From a checkpoint of a small image classifier.
Training: muon at rate 0.004, 14100 steps, batches of 256.
Rows from block 3 of a small image classifier, named by matrix and row number. Rows with one number within an expert belong to one neuron, the router's apart. Each number is 128 + 24 x the weight over its row's rms, rounded and kept within 0 to 255. All counts start at 0. Numbers have three digits each.
After each expert's rows are labels from the 100 images, of 14848, where the router gives the expert most weight on average: "top examples" is what is common among them; "patch colour" is the nearest of a few named colours to the mean colour under the peak. Only what is clearly more common there than usual is listed. The data: retinal OCT scans (Kermany 2017). In brackets: how many of the 100.
# router: router (model.blocks.3.mlp.router.weight, 32x256, trained with AdamW), inputs 208-255
# up: expert up (model.blocks.3.mlp.up, 32x128x256), inputs 208-255
# down: expert down (model.blocks.3.mlp.down, 32x256x128, transposed), outputs 208-255

# expert 29
router.29:107153136115149127109128115126112153148136149118078115121121158143098161128161126135152122102100130186130129112072141135160164134080132086157157
up.0:132125132165155078125169088107144104147110135156117139088104096139131174146105179118153087081140090098115116158144124097112134101106114101167169
down.0:065139122093141114115120154150101123134131122108116092130170141160127134145137126110100129155110101132132127084150160124127127150111128141143102
up.1:100172144121145133130157106117137092099137142122117122116103154109118106109088094139148111100147149128159166053145139106129121129108146119134159
down.1:113076146150105155127132103168128106161100133146124136159120081124104117174145119109139130135151124112079087133110138174104130117177134148094092
up.2:145125087108117094158146120160089119122155148108116090127099110107128126127121162133143146151083135134164137136138095129136151144160117102177115
down.2:118103076143119137156100087148156140143134136139113157089131184082090129103119160143090139159138126138147096133130143141146126155138106102117119
up.3:092163125096067181103077095135163124140076130129107120149134140130102122097124161134127162132117086077130115114125136121139149162147112126074107
down.3:154161108107107167143154124106124090144087123100122178107124125116134141100133129137107118088118137095113111151129143134104098111146144135163143
up.4:139139147094134122171151136112101097137115120110150113125084144110113098148118122098148126116105133102110183139137103144119141139107168097102138
down.4:153173168126166088129108133121138089132106149092125160137155159138145118123128155120120124138136131092132107125064141153103112147187107166106145
up.5:100135157142148107118145152109128109096151140102117091098125142150120125076144157142088113099170132135116103149130121099122129104119116130122163
down.5:126132120138122140112143134082132112136117117139111113119127135114095114133138101108119132095099124126119097110164150184137100118081139111154153
up.6:099168127147076136112123146107148156155143125111167173126138104191128127119102141103109122125198100147124132096108141185103168119123131123124151
down.6:110134123110127081161126084113119111108102130121161042120120136146106149153114147111169131148089125142115091085171121149126137161154117129170110
up.7:135165115117131133130137102142069142120134107111111135127134140135159136101127080144130117195127127122111104115155155129124158139097118155126152
down.7:128126146170119112141096142094139137122138113121123075137135099125162115114120067137127150106114163126134135121122158134139128132112067163136124
up.8:107130177167096151116104128133093132160134113145108140138148136139128161159152138106125185146143119142161103094138150143160144150133098112150076
down.8:130134092137104150083130145096112180128118128087097096130126108141151123087141098179145112120127098108126129201106112122132117135137162151135137
up.9:132117109071131138122119115149152182139149112113142123157151133166130124143157088128135148119084142139117129113156127133136142114156111093107113
down.9:104112134111122086135125131157145107116186112119120137134136107141101141163130131145150101150153160129117083097139098159145148153105149182136123
top examples: finding: choroidal neovascularization (61)
patch colour: grey (78)

# expert 0
router.0:126083081117121121087165104120124143153142132122128150150078155104130168143153149129099134091111113120131134111149111091167138098086158098167167
up.0:139173137129124144121120125158126121101121148150176129128087122106087121124120171095103087122148117111131081127123165146147140130143157105123124
down.0:114107121127126091113125151150126153124076151143082117122166102136085118137158131096133082105144160113140132148129125108125147145170107136123134
up.1:138133139164161134078118143128114171119081101106119101125097153125112156111105096141101147145130121154155138150111133122142119117175118155130155
down.1:158114148115093119132126108138112102128144061079115105109127156140131121130116126089163133162110119128167140102152150125165135118127125121117122
up.2:117106058140141134141135088065189137106097143095153103095096128114146123133149172101112082103153102088089101111147143102117138101136075095128120
down.2:146127133127104150118145122098106139122189112143136121132127186132140111158148113112151147110129137142137122152129120145112141148114143142128115
up.3:141084143084114139142162128100103144112160104122117077103136109120125140135161147129127121098180128092132112133153150095121129105153136141086122
down.3:136112129117148104109102109147160135137143121099099133125198151082094119142118157145134149103114145143125102086088132095153128140116152168121161
up.4:142152137099123106085159137124127127168105141150126130110123106127113101130131119146078146112137129102119092122126158079143097085151113149147124
down.4:103067150089107111136129120132123144138139077168103166125160153100140128146121136110158146091114119104151099138083149106147105136125148099114121
up.5:116099101112141069120106087114175135137130158086113105124125142090099119116084116152150130123174139112121126160134113151133131149152155162146102
down.5:144163166118165105136120158105117088130095095134130142074136109152152116119131116149170091131131135130175158137135197101102116127107104108077125
up.6:156127148134129159146117141150122134134141114139157111158126097127111090134088102157140133112124131092117166115139113152122108134115127145119121
down.6:099151103093148107121118134147119152143117147098085150146083143138128122135131080127094134123134117156126140130151147107140157114125156148064115
up.7:152113160126098102131152118106100104131117153086136127101191140122072105153142127138177123096164142106122123103112136131122161139160138138095118
down.7:093135111094137150154137157167146135121123097108142094159149164129070152140141113143124125174115098125155114141163137108158136124090118122121157
up.8:101128109175140114134088131142164168088106146101109135138159154144101125157107114126105109100130105134123105153143128144142124101116127110164136
down.8:091131114131117110154093105099155123121145172093136179115140175123083134151131134164145099114142149154130067167167154127132132170146118111137152
up.9:087139115094152109096127115110100152113115115129121154103142124141118111116105091143094127100125139137119154135162098139138147119148107144094189
down.9:167113107152097145105118083135109137132159126112127106124093154113115114164123082116171134102122123120114125121126129116129146198132087133126132
top examples: finding: normal (79)
patch colour: grey (100)

# expert 6
router.6:146111116140092112152139122148116107103103163145137139108130097142166124131088149098113115113148143080156135139130178121133099125152091142078128
up.0:076119161135145115153146146073119144129103106127143078138117167183156106117127125166150168130063132142161108132143142132135124122149054162126125
down.0:126122130094076130100145180167112116118100106083125104139100143074094133133136129108148153110142115144162144154091167207125134166120135125199146
up.1:181130125135093153114130151143119152111139125129153103137052154120153144182121151137134095144109107116136129135167113127108129141105169115156150
down.1:123082172149172106118125133114100159118161102070138151122110115136139124096135101103128125101144134126118159125080099144137120152103116195081145
up.2:178090069114115085155135123110095098118120126163149141133118134108134124138098131130128119106149130147124120136182121134105090092147124134130143
down.2:160149095137136137109104155142140121115152120094120166148155137148146132146132092128126124116107153125106107121117131121118095099172131113117123
up.3:162122105108105108121125154124139161157216129104146145143162151117153127148144155106118117087082141166146138114131136145147147122103093116154124
down.3:162136129109139120118139169125141115115132082119101121112104107162123119127123133108102130120152156125150143157120051107142122137121115131100095
up.4:101165118171090089123129111111079107154119111123151171090138147105130123126107121110131153144137106128111152139111114101147109123184122108145116
down.4:138086154080147140084104128137156116123121143148103122135083108129177133180139136143122141075125116131123139104153126115110112161156080110140098
up.5:157127119094139135095142130120095164113140146140122125076132127092109134141138158152159119109102139126129159131148135132159131147107155077144108
down.5:097156119158135131120102165142120141115135132133088153144084124115131128101149121132131119152135100130093119107091126183194173121127113111121117
up.6:096175139167179163116120143107117124158104112137089096109147156115106167088096132159108129144156162133147121111184087125091113157088132107108142
down.6:128107107138124122082113079104156165168161100159086086161157111126118138148122106127107111170098171117127091090139165169109172122138139083143099
up.7:114097115117158119125144146124090177123105149148111098097111184145162109138162130140134148153161119141163154139158154131118127105108095056093121
down.7:127132124099136152113128108112137113132131123129138098114079155110148149148115132163089088076098138168181156155139108128133102184095126139103101
up.8:102115125147088151119127093118108142130094111101095111106124136115138163092147115151104136154122119131124120121114146081150118123105104155132133
down.8:154141103157132168151146120128146126106125130167168164150126098103165123120117126124153115082125147104096105163140157093089106124167096160151127
up.9:188114139138132138157114185141115125099114169150085130100108112159104130114099128125084142097109126145144142142109118137084100106115124141099127
down.9:146086127155151113114134089129122142130115141123187130130135155112119121092126143142116119159109124151141151120116112114090128122094148144127109
top examples: finding: normal (86)
patch colour: grey (97)

# expert 20
router.20:122140121167107150135086168137137099150131126119120132122162124138125104147131099164116154120179126141113146171127125131086065156175118145118075
up.0:139132109153168088125099120155126129127139095106109101071099113107114136103122132112159144122142114103143074155128175139100180124118093147147141
down.0:139126148106112118154152132132115159116119106128135103115104110139084137139108174122158188099109129075141151112118202135167147178161158099142114
up.1:166105131122147083068151158112121116114094122127073162131121123144116131146094068109113133088131131141137149176124118151121120123120131146099115
down.1:136172117161115129122132145123163103143100155155130173132125136098148112141146084139154146118127137143206103122127137136149140167120135125126172
up.2:102104102143147137106101122118195163139192154124122137115097127132146147078118109153124120153087132106162165105118117092115114134181093120139098
down.2:097093143124113153130144100107107110142117106104150095135168125145118128157144137159145119163145110127130129137151102165102143090122129109074130
up.3:097119168125144130090101149170113103134133130134130119095150119188124136145141090135127146127106128098188124126118125093086083160115121097139142
down.3:153146104106138109144137160150124129137153126142126125132077094110109121109109133148121127104123117113129151120158162129099107089097117173114152
up.4:138142099120148123142112108114134118088165137116163137111120133130149110128127150107108140104142147130156145131156103105110123091143104175142095
down.4:121143061105175150139119165150168181118141085111169136149106166131149107110128105115128123114118140118141090125135159166151107073098153117106108
up.5:095118122105166139132166142104129145155124088117104144111127105122143125075116110117145107127156088123131134161148107141118072177151141129146155
down.5:142130143114090141111174143115173170136117143122122150143086122114134122153106148115157139137145151121127115119156099150173171142114141136188111
up.6:055130117104131137115086134127174101164099122110120096112144130168111119136138110114150125167132150125107145108139100104096167128135109103147136
down.6:133126163130107147174134165123109127111106103139126119159106076168148147161123127112166125107104121129102120128121113086117138096114124141138128
up.7:069155114112132087136127139134073081141120126134183087166109197133147127113123134137118163125130095145110159117142093121113110127109145146137110
down.7:162127162152144102137147124137151125150132121143140145122160161114103114126102169128126132104134146088117136080095101124124133107118093110130127
up.8:174129121116134142117143132134121107074132142121158126147181130162153149068143133120102144138074151143137107156183144103143130146192152141154106
down.8:099131132123082151108139131144066117117114142141137123160168144110117126097135065104144146171177082113074168078150140137146126128136148109108116
up.9:148100102145115091132118128148115134116153132144123164080104104163107125130115135093115104133140102121156125138145169143121102120132117147093137
down.9:112140129096123102100120149119163147127158109130107129132122168114087143205145143124143134117115170158124065103123141119184156107150141121130149
top examples: finding: normal (87)
patch colour: grey (94)

# expert 9
router.9:149130185133108135140153124154147147160080136094114138101154144110086117171095148145120125081094089188110106110125137130126149156150183128128105
up.0:125159132078110120138148152140136120082094106146136106127100147109133119130142146136125114111151120129125122159141123148168112121061157153125134
down.0:142090118133119091074150176084167109147129123124145178121132124145125111094135150119172138157105127142157136132074162120116161115123148164129145
up.1:145191071120122106125116119130115138136141136120150134156106143158118109126171125105204136070147105129144133097109096120102152157140165149139131
down.1:127099133130157076079117116145111125107124115160160093104107167143140123111150102116157117155135144141151143112068127074140101119137130078119155
up.2:114125139124117161138155139130124148098167134132139165138127175118124134159119141118154150104074146158124095108161134121107137128123141148144108
down.2:125150149136137152122124129150127125146095149149142147149164116151110135165121100131113135100153088101109113122169136141098096087109140121130123
up.3:138167146143098106147141130115151121128099141097135108145119086155093135142171150127150133156141134118108127122147111119124122095105116146115142
down.3:126165114117122140128116149150097134146114113102146176154091170130101162131129146159122173101124132143126123081098171113159127172114155142165143
up.4:195091164136104144170082142140145157143189156122150150121128110125120114101114137115101113095136134148143114094091113140111130114127151130119152
down.4:111147128106100198116132081096105132113170127148121125104141135111100119083123123119142119159124132132108134125146099105173089107116145099144127
up.5:108164126095119142078132126111136157132143121145172127093106106088131133132113176107135107152169099179124145085104133151137147140132170107131104
down.5:130122104140114115118136128176114147137101116134151142126160137117088131120130162150169146111091108154147144123102136081123152115144147104153098
up.6:161155158142133159136134134125087117088136124112104122110139166090137089130155177147156099143130131133125141134126138117199133119144139144145123
down.6:151136088125132080136118116119113112145140155123175159131177093142135141149148110137122122112106118160114171135133109113116137124134205150151107
up.7:147127142129174142125165160140111118146121123138139134142101137110136124143136100151137138178151144136123118126122146125106134163137097121109121
down.7:104125107146144152148110095106118125107153126117119162161157124129149125134122097099114135129130093132151123128131117081175125133159112183159139
up.8:115078125091113122099142112147147152139136117114153123124126114116142141095130144162105071143125107085121136129130114131178120131109131142080160
down.8:102092174112141155115124140104111139126165150119104144150151139124094136202148107183122122105112145135126096114087140164106169115155107106184148
up.9:144117134127123125126139139123140112098115112180138132109104117121137088124123135145097103164190129097109157147160147141131162126130097130100119
down.9:117108153131124130124144137129135184141154136120113172090131114123116135133131103100125175059105115115142099085081128116172154144110183135138163
top examples: finding: choroidal neovascularization (95)
patch colour: grey (100)

# expert 30
router.30:127095097163107118107114142121098125141117119098143129124131120159111146119152160130097122113119147143152132166149150154144118142129114102148115
up.0:095139157168190166137114096131128137086181142077138112113081159106119124144126107120090112146163136162107112135122129119143164101110125140129104
down.0:133085116144129168120143082135136150098148128149136078119148130118103109133139151127108159105100131143122153151100108123107128127101118128142144
up.1:134182151117146126157102126124133164106081127141105109115122166114143126105116147133115082134128106125087116098101115162144131106144182119111144
down.1:178106109129152132098138107103138154148186147106117125130149131128133115146117126095117168169154138114137139120097120125103146074136163078164121
up.2:118118128146145167147115108088182104125104150173136159079119124097113118146102115147079148136123124146099148142142114177103118129137090116119116
down.2:111145088104128128150118157139109160127124140144136141173101152128122142133094163154131160145108128113127133132114162112149119143079114066155103
up.3:107130130129131143084147138138117107136125118154100152150105107141080158148147091149147142126146092142102087148149127073131113103126167132148162
down.3:160149131137092127171147126156121094154136105109105135125074120110135118131126116167121136152125076101132124121185170141153143172160141114142145
up.4:077103125155126119128123133110129139150135165094149130091116156175148103131135137134104146121141154152087095158088120109119126106106145132107133
down.4:130094122139105103133134140185137137110152154120108121116113110120141131106150098124157148101124130166182145152095160064119141189143154145152123
up.5:145130134138144148120124102152097156117134152158125121119114138125182125153127104131151155154123136102122147132091145128102134136117107079134139
down.5:118144113097136096099111151143115165139131141138189160155133129116118144060114137116107140183129122148124139104151099189170077073159178098122108
up.6:147114121146117130122170136122123149143124127149146160171102094129152098114136143100129104138118119086136104122109109137128104116102123073149157
down.6:136133145123126102132122181135132133113135105146132118123157114130148127141121113118127098159113133093142114163103101149125108135133132079139105
up.7:135110110145088125170114134112170059082143124073107125119122099119159158124108160114092134152135117123152123152116171141127084132119130088133104
down.7:132158145143108112172090168108138119150123163122136107107152126080126122123118128103088105097110125119140147116155132145063117142123101139111139
up.8:049132110123119179117089122093156139089107154108155112122124121127149137154131148127106108125137106105143106137081122166124133116122118080133143
down.8:135090069127141140128135157140068151140174069135172097145196148131142120081109093121144145166087124120129131130139120111124137117080100140142125
up.9:115086122112117090119142157148120147159166141127115102148124112130139055120169146141206132138129143131121094135120118137130161138132138148151130
down.9:140065152107154168165135133136130124123097131109103172089124125139116148141129090125116104151140166130210137135121151140123114117123203145151156
top examples: finding: normal (94)
patch colour: grey (85)

# expert 5
router.5:061136163135101158139132125150164127136130138129165170120150111127096115128082139098133168147147163143152122115103151166145139175137153150124147
up.0:146111141141139143149133124124142123100137075126146178124113120165160069135107176097102123079123096133062147118135080107115136098166110121120089
down.0:154158141130150101155137095166115129126194127142127151109122138120112149126113138131137112100118120117165158105115086132122119156138127121094103
up.1:158119120127110149112157115090130094122116136097131154118124133118157100132112135115160085179137125111157155089130144144112125113121105125130143
down.1:097076110101146118127114144144130131135110141099146194142127064166111137129132173120134127110134151113107117127188108129150150169166126149088117
up.2:146103108120184081163129113122110131139121129160123165138110170114144114159149131162116102154128165157133134110126119166129176107130156109171137
down.2:149095130132122169113162153140139153146127112119134103153140140169159140105121163171130130138097110125108131127115156087189103117132128178108134
up.3:118116129080163134143136128162131154094138135169134136169129142177137119100110169134110137113123141149137145098173129120100110142128142075157149
down.3:115108155151129150112114146122140162133165118121138123140135162130111139129131098122142157100146084163111090146126141120134119151121182135089128
up.4:175141121110151157110132147120131100122130110067148099148121112118150087117145125117123109133132094072140102125157144146126119070126114112139137
down.4:122118107130106120091135142118097147127122123096120110129169095115155131124124132105111174100118140127146158123145152088094142164131106173105175
up.5:152083125142140155129135155107191124153079140102168114142142143105106133120128162152146109137157137098137153096108131120142170123099126102133152
down.5:166137138113119131153143155120129133139110194131138173173099134111134126150121159138128129127119144144112151089161077083134162154133123150145152
up.6:109113135108147100165121123137113144128118160156112148120088129125127154084172153141132135162118149123130123175139140126114155091157119125104133
down.6:120194185117117180131110112114140110144089143097146103153126142128130111103139128130116113071131127130099092143095124085117106152101107129135103
up.7:120161084150139120117170143141144105108134132135090115123142151102155128081165130126109105101163125122096122148087099112098121147125117142135092
down.7:117146123124117149131157129137128135128096132113160067126045120138088136158124120161145114109079139125143152102164139111157093136112113121104126
up.8:140122144126126147123112125161109085123083104121115143134133100141148137131140099123124134121166136147125144093118142157106113135065114110117112
down.8:148147121104156101171124155116125125135145137131145123119091097116141103100124142094135121121150112126158112125129105150160102117130162151076103
up.9:129168155117121143073129128106109120090121141068083128139100128105131120076133119108174107107111093175132136119107123138117149081102107100138139
down.9:166089132106099151132159139109098147125112090147106153144108077132148127113110129114116105091112170123082123131115154135154145143109136126143154
top examples: finding: choroidal neovascularization (79)
patch colour: grey (100)

# expert 31
router.31:095166174122076148136107142141119107129115140126113159126167102142101178119118109119126174124159144150136146147129151070130119149136129176117128
up.0:183151129145138135129138110137144114165164136077140153132111154136123131107128101114133096115096134137112125116121126158134114106113146110141134
down.0:141112151121139126121146132113128134120121120160120152098152155112124128105129144085101141155155082127127115098117166125134147085143132176111134
up.1:095160109096159133113172118111135092159099109143139102151145127162108144090180181136140130095158144117145115101110110110138150118114127129120147
down.1:062147149121125152136135145144111171122135150148132107165113136123176144100110177135125129119102142128115127109156133109085111139052099140163147
up.2:124083163098094113119139154135110191173130175163143117114128158134111104127148119150129170091111136183109137120115111114145159153128145105152185
down.2:120158124153123170101125157107119158144132118130164158118120160144155137112128135097116077104115104124093133101135129145135115082088149161117153
up.3:143071118175151111091119138159117161120117148097118101089145138150124131145147182158110108124150140120113133201149110118122115121123100145142103
down.3:171161120117111108128146134098131109153143131151141131123146144114149117133136103117116152167121123109048130114111151139114095146125138124100142
up.4:101121125104130108141140091114157164093133191175095104174124136146134152122141123119114154144132124134130083093110096133165133159123099155123146
down.4:090144143097111175081113111112122142127191143129126143120127159155113143091124155132125107150104138159121145133138088153112119147092156167149117
up.5:123131142122139188099125129146119126112174167154135171111099133177116179097152145108117135096108122123145108112144096133153133134097171189116147
down.5:153112145119139128154119144137135130138122136099163087134120134151099134169127098142131119130111122192119122107125130137084130140136144128123143
up.6:095173079136114125134105098108134177111116112151141140109174158146115128134147112164152145124093146125112155137107119148112147135134135150097138
down.6:133115139093122172162114144169122099130128159121103147115142117141151126108135127111113129092130117099124142112121152149141133108107108113109132
up.7:093137150146147111138147115125154112136087128125117084120123155141089100143124141109149113139136140107159138126132110140117137144132121167139101
down.7:120151128115146087153135105107131122135108162128143142154133179115142135136110144110096153136133165106109138107137090101150123111120136125090145
up.8:215124164133106125108094147118155125082125101100136082129143158149128129144141121118168105118120114113125067110089133137142133101116156150137129
down.8:070131135135140095158128154137146142129126119161126118095156199135114128135111157178082149096123143128130147135144139179127148149130136147093121
up.9:130125103133171099156129118116131096116151087119159127089127129118141092137136102102136130126097105087110128116096135107160120099165113167139168
down.9:147152136125132153123114147162145181124103175076156111147126124116130131143132130126168132128122136163132117126117084143144183091121162117160109
top examples: finding: diabetic macular edema (30)
patch colour: grey (85)

# expert 2
router.2:138129130103113139140150161136128111144124146111126163155107142119119142172162145143111099102104078140148152172129132166107177099116125112132134
up.0:183150133154126090147117164115121142118121135147124176116129104131125147105102137146139123127129126128132128167141119107125113112104106111108105
down.0:115152093114142076103128132134141164122149151116139142127159095138121125152146106139096089095120127107131155137101125128128101100135120099151112
up.1:194126175132101153174100118125140148130124129166110118091177090107172149106140132158110139136069139131144160097116138112161098128163098115101120
down.1:085137125136160113142150111155147106126091134170148152131111113137095120204132120103137124118154123065072123100130119088185125139122123108132141
up.2:100146125108132119105154120165183177139160143113122136117105133153153184147145136115122181141154118141137125139129098129165130126099169111159127
down.2:142144140130142194127139156112127168115114114108119133147158115117128134071130167127120092143110144118163127135144151130109170099171108117119132
up.3:131142100135172104147120112137150134149127129102128131127107115111087166121181144144139076090163104152123100101127105157140119082142145127125089
down.3:112121086103112126162132105136123119121152127104167118198141144113153145135117114117101098150100135122112136144083158134155161121108120078144145
up.4:171117115152094115145110128152128101117155116133176140133129157121125134160159130143121100109033134112134133182133159159116125127157112166102140
down.4:082125126121114136124133142137146161166114119116143134143062140139080136125123110134123112092120109119135128105104079146132127150074156127114139
up.5:183147120116131102114152151122092115102151111115117145120085130085115116125123154095128092120106145131121124117131138166126125110127146115132124
down.5:119114103167147110114125133115109166131134097086109088108089121143115125123124121118135133117073144148147106102082144130116139101137109134126140
up.6:083086114148168129113111113094155128127210144134125104107105155141130102159149103102147111093135160139112144106118117136125148116102138107110131
down.6:108124118126132173127122118137156144102144099138097082129125110121116147143141083121162124133139115110104110138179171081125109156125083096097115
up.7:144140122101136181125102162138144131135113112125122115130076111103107112159165079094128147073110121117110124176116125141112124154104139109132133
down.7:142134151106115093120127097151116145133110119113104199143135126145119149135131143144138129143124122109110132108139124091133123112156111088131113
up.8:153150119125150101110126117145129143121120115098129112137145137114140134113130150125164134141155134121131120133120139137120148121139143133130139
down.8:150109089081143109184111151117145105127103099107111142138123144123140135110137146134123137122085122107197073147078111131156147142100106100143152
up.9:174129103147128123091093101116153156110117110119101125125119125120132149137155095139125121114128125127088169170141140115090092118139097078086146
down.9:104144105117133121108139075114134127130119127163109142158043166109151150135149130184131127133095123098119145170158154115109095158148124124159155
top examples: finding: diabetic macular edema (58)
patch colour: grey (92)

# expert 23
router.23:107172129170153129146097167149100117153132169100157152142155140154102146105094165123105133140094159101143122134139160125095156141152092179135133
up.0:145180115147162124127166106104154127156101080136097150140124133116153147146098181106161073134153140115099105144167140152146130127091132141149123
down.0:132163144156071090142117187089110151124127114128139135121159123141143144121131150135109164114069161146140100133156092099124130143159139154159147
up.1:155072125133088140142126131143134147114167141108148141144120104166101117166125170130103102102142140133148099176138123078080085093144107164138100
down.1:139121130087148154147115120130127126115093114134141180104128124095129146144121121134126147174139088120121118126126151126123165114124149176128081
up.2:105079140145161142144122148126127128119185112123150146156122133117085064125091123136128190076160153145139101130135132180108105139126134135114127
down.2:153114125126148172121100106116129136119098101123106125100100133148143136137114115174135095174130099141133172131128100110108156123089154080178134
up.3:076116107190099142150109130130148097097099156106143159143164120119138116108067131107121109099124139089155122124117139118137116159147100160129114
down.3:171137095120115163153129135109136139116157135133175093115163132144126129169128148119113116104130115122146136097189122154139161090157085145103089
up.4:113107095177182130152110124144153140115134148118129107170138142147120146138093125139105106086109134140153148152118151175111171120110133128125100
down.4:115133118125125126067118138128118148132140113172119125136155132128130135099108108117159147100117125125059095134081155091161137114162116128106118
up.5:144145124164167126165155141116149135153058144137104079104115119110168138162118130125118134126073100160113112127135120116151140112134093130105163
down.5:153079168114122086135158146118127094113133129126134139177176131143136108097118134146154099121177134116172113112137153064105110095137056113171126
up.6:115095145068120115125117115157100139107126100061093123138147185148149161153152090103138158169090124114113128110124123111163136122115110062112097
down.6:120139125117167135109163074112079117131104141143127086193133129154117132145143122141105093150157146096133133121110125102150103146170114141144131
up.7:162102172118115139135160120140174115111100141097106122116166144140089163099109149154111145122142101157092145159052145062136111123137144119119137
down.7:160137120102108064159123108118125089122135103147139113105135121081104121115112134120112129104147132131074108105112119153124136131125165099142082
up.8:146090128083142130116155143113145124106119154136121120136154105126138148139112141094112183073146153111130135081157145107167120089154118149101132
down.8:138112126114124103118143181167065157125130101119132132132163130138166126136146098130132106174122108096134096126091085110094119090070137147148141
up.9:129118155128147081105118112115180152145159124121157131102123165122126129128140142161133162134104138118102103110094132093207138118126068109109150
down.9:126150124136098167111116141142113139118114101142124097132181171140128129095134129133130186111124124127152177169127102120134136121137156101140135
top examples: finding: diabetic macular edema (58)
patch colour: grey (80)

# expert 15
router.15:130104109138162167155099131133099172125153120100116151155106135130106162122167161147123109088110162105123136149143152121143158125132120112136104
up.0:124142174165107117118153137121125113112127116088088116132181133089104123133124104146141138126113116114136127145171168140149113177119130108112140
down.0:105119116111110126094100168153113130139149136182174155139136109155146139165127110132092140175128155124118120105091130138143126122161161142145109
up.1:116186164147135130148131120123106132110155121133123114086133147136127110103138118140160071114166128106162126078103091144124138126156116136145136
down.1:081104129128155135132127107136092114104128126128162119161136127146171126171122135170110115134146123114121100170148135102132095103101124123096117
up.2:184150121142106131147180161125153123104144132151107113134107112131146109134105164126096159114155115129126122142165124153129119121135140141112077
down.2:109079129167129132167116090128124127149128137126141157102118143133072139089129107133154155091108154128118124104171113151148124130102111139110132
up.3:174120169133136149134163102131085131092127122120149110116096074134144158117184131118140111120106155117099136100087128124127134109112119113125128
down.3:139114131147126096144126149096172104125098173083135143129126138110146126121136154159115143119146100086163147141148123135118120112136135099152167
up.4:154150138131170156099108124173145129143127120149127124163102137131155099139133141108128101131140117136136151110147117103137123125116125145113101
down.4:122111115111135113117118116150132090127136146092136188112144106128132135117135159145131145110104128135093125170171105125113137120142130145194150
up.5:086118130124154151089133114110137120168136132111132115171119113140095142124132175116108160132116112148167123134137134102152099129113154127142130
down.5:131090139114147188142116161152115140119161116130158180148154151116106145128105144145111176135139125144142112128159168127132085108103143123102121
up.6:087174087136116110134125134122154152145105124105076147129132110138149157131129126132104075137098115116150113117143116143120127110150092124122129
down.6:163121124133121058134141064146105122113103136135142127120169192111129129127115108116160155111111115119133127143102106099123140144092125112154139
up.7:127103110137094135155144136146104132130095101112132107141120150130126126189110090114086112126136117141129145159135115125159126146126106163123131
down.7:144138136080119127132136113113132108111066175145151104127172121175160137135119136128150116119101137091105170119130118127075162147127067132107127
up.8:127134125097117120139094132123090081129136146118119175119094143124142118151123139097160134149124151129115164084128125100154095135193127135121147
down.8:162181122127128127166150089182132104147166095146099126110116137093132120170106150146103091180096142151092111138095105136107152171094112145147117
up.9:104158121156151113096131111139126150153163121130160105132149128170152107095150126141107140167125122136098121094128120081178077124172082120136117
down.9:121132102134137145137109130142111124121150138127172152142116133130101130138136140112104119104138150126132169160138139149110154114098126144116140
top examples: finding: choroidal neovascularization (86)
patch colour: grey (92)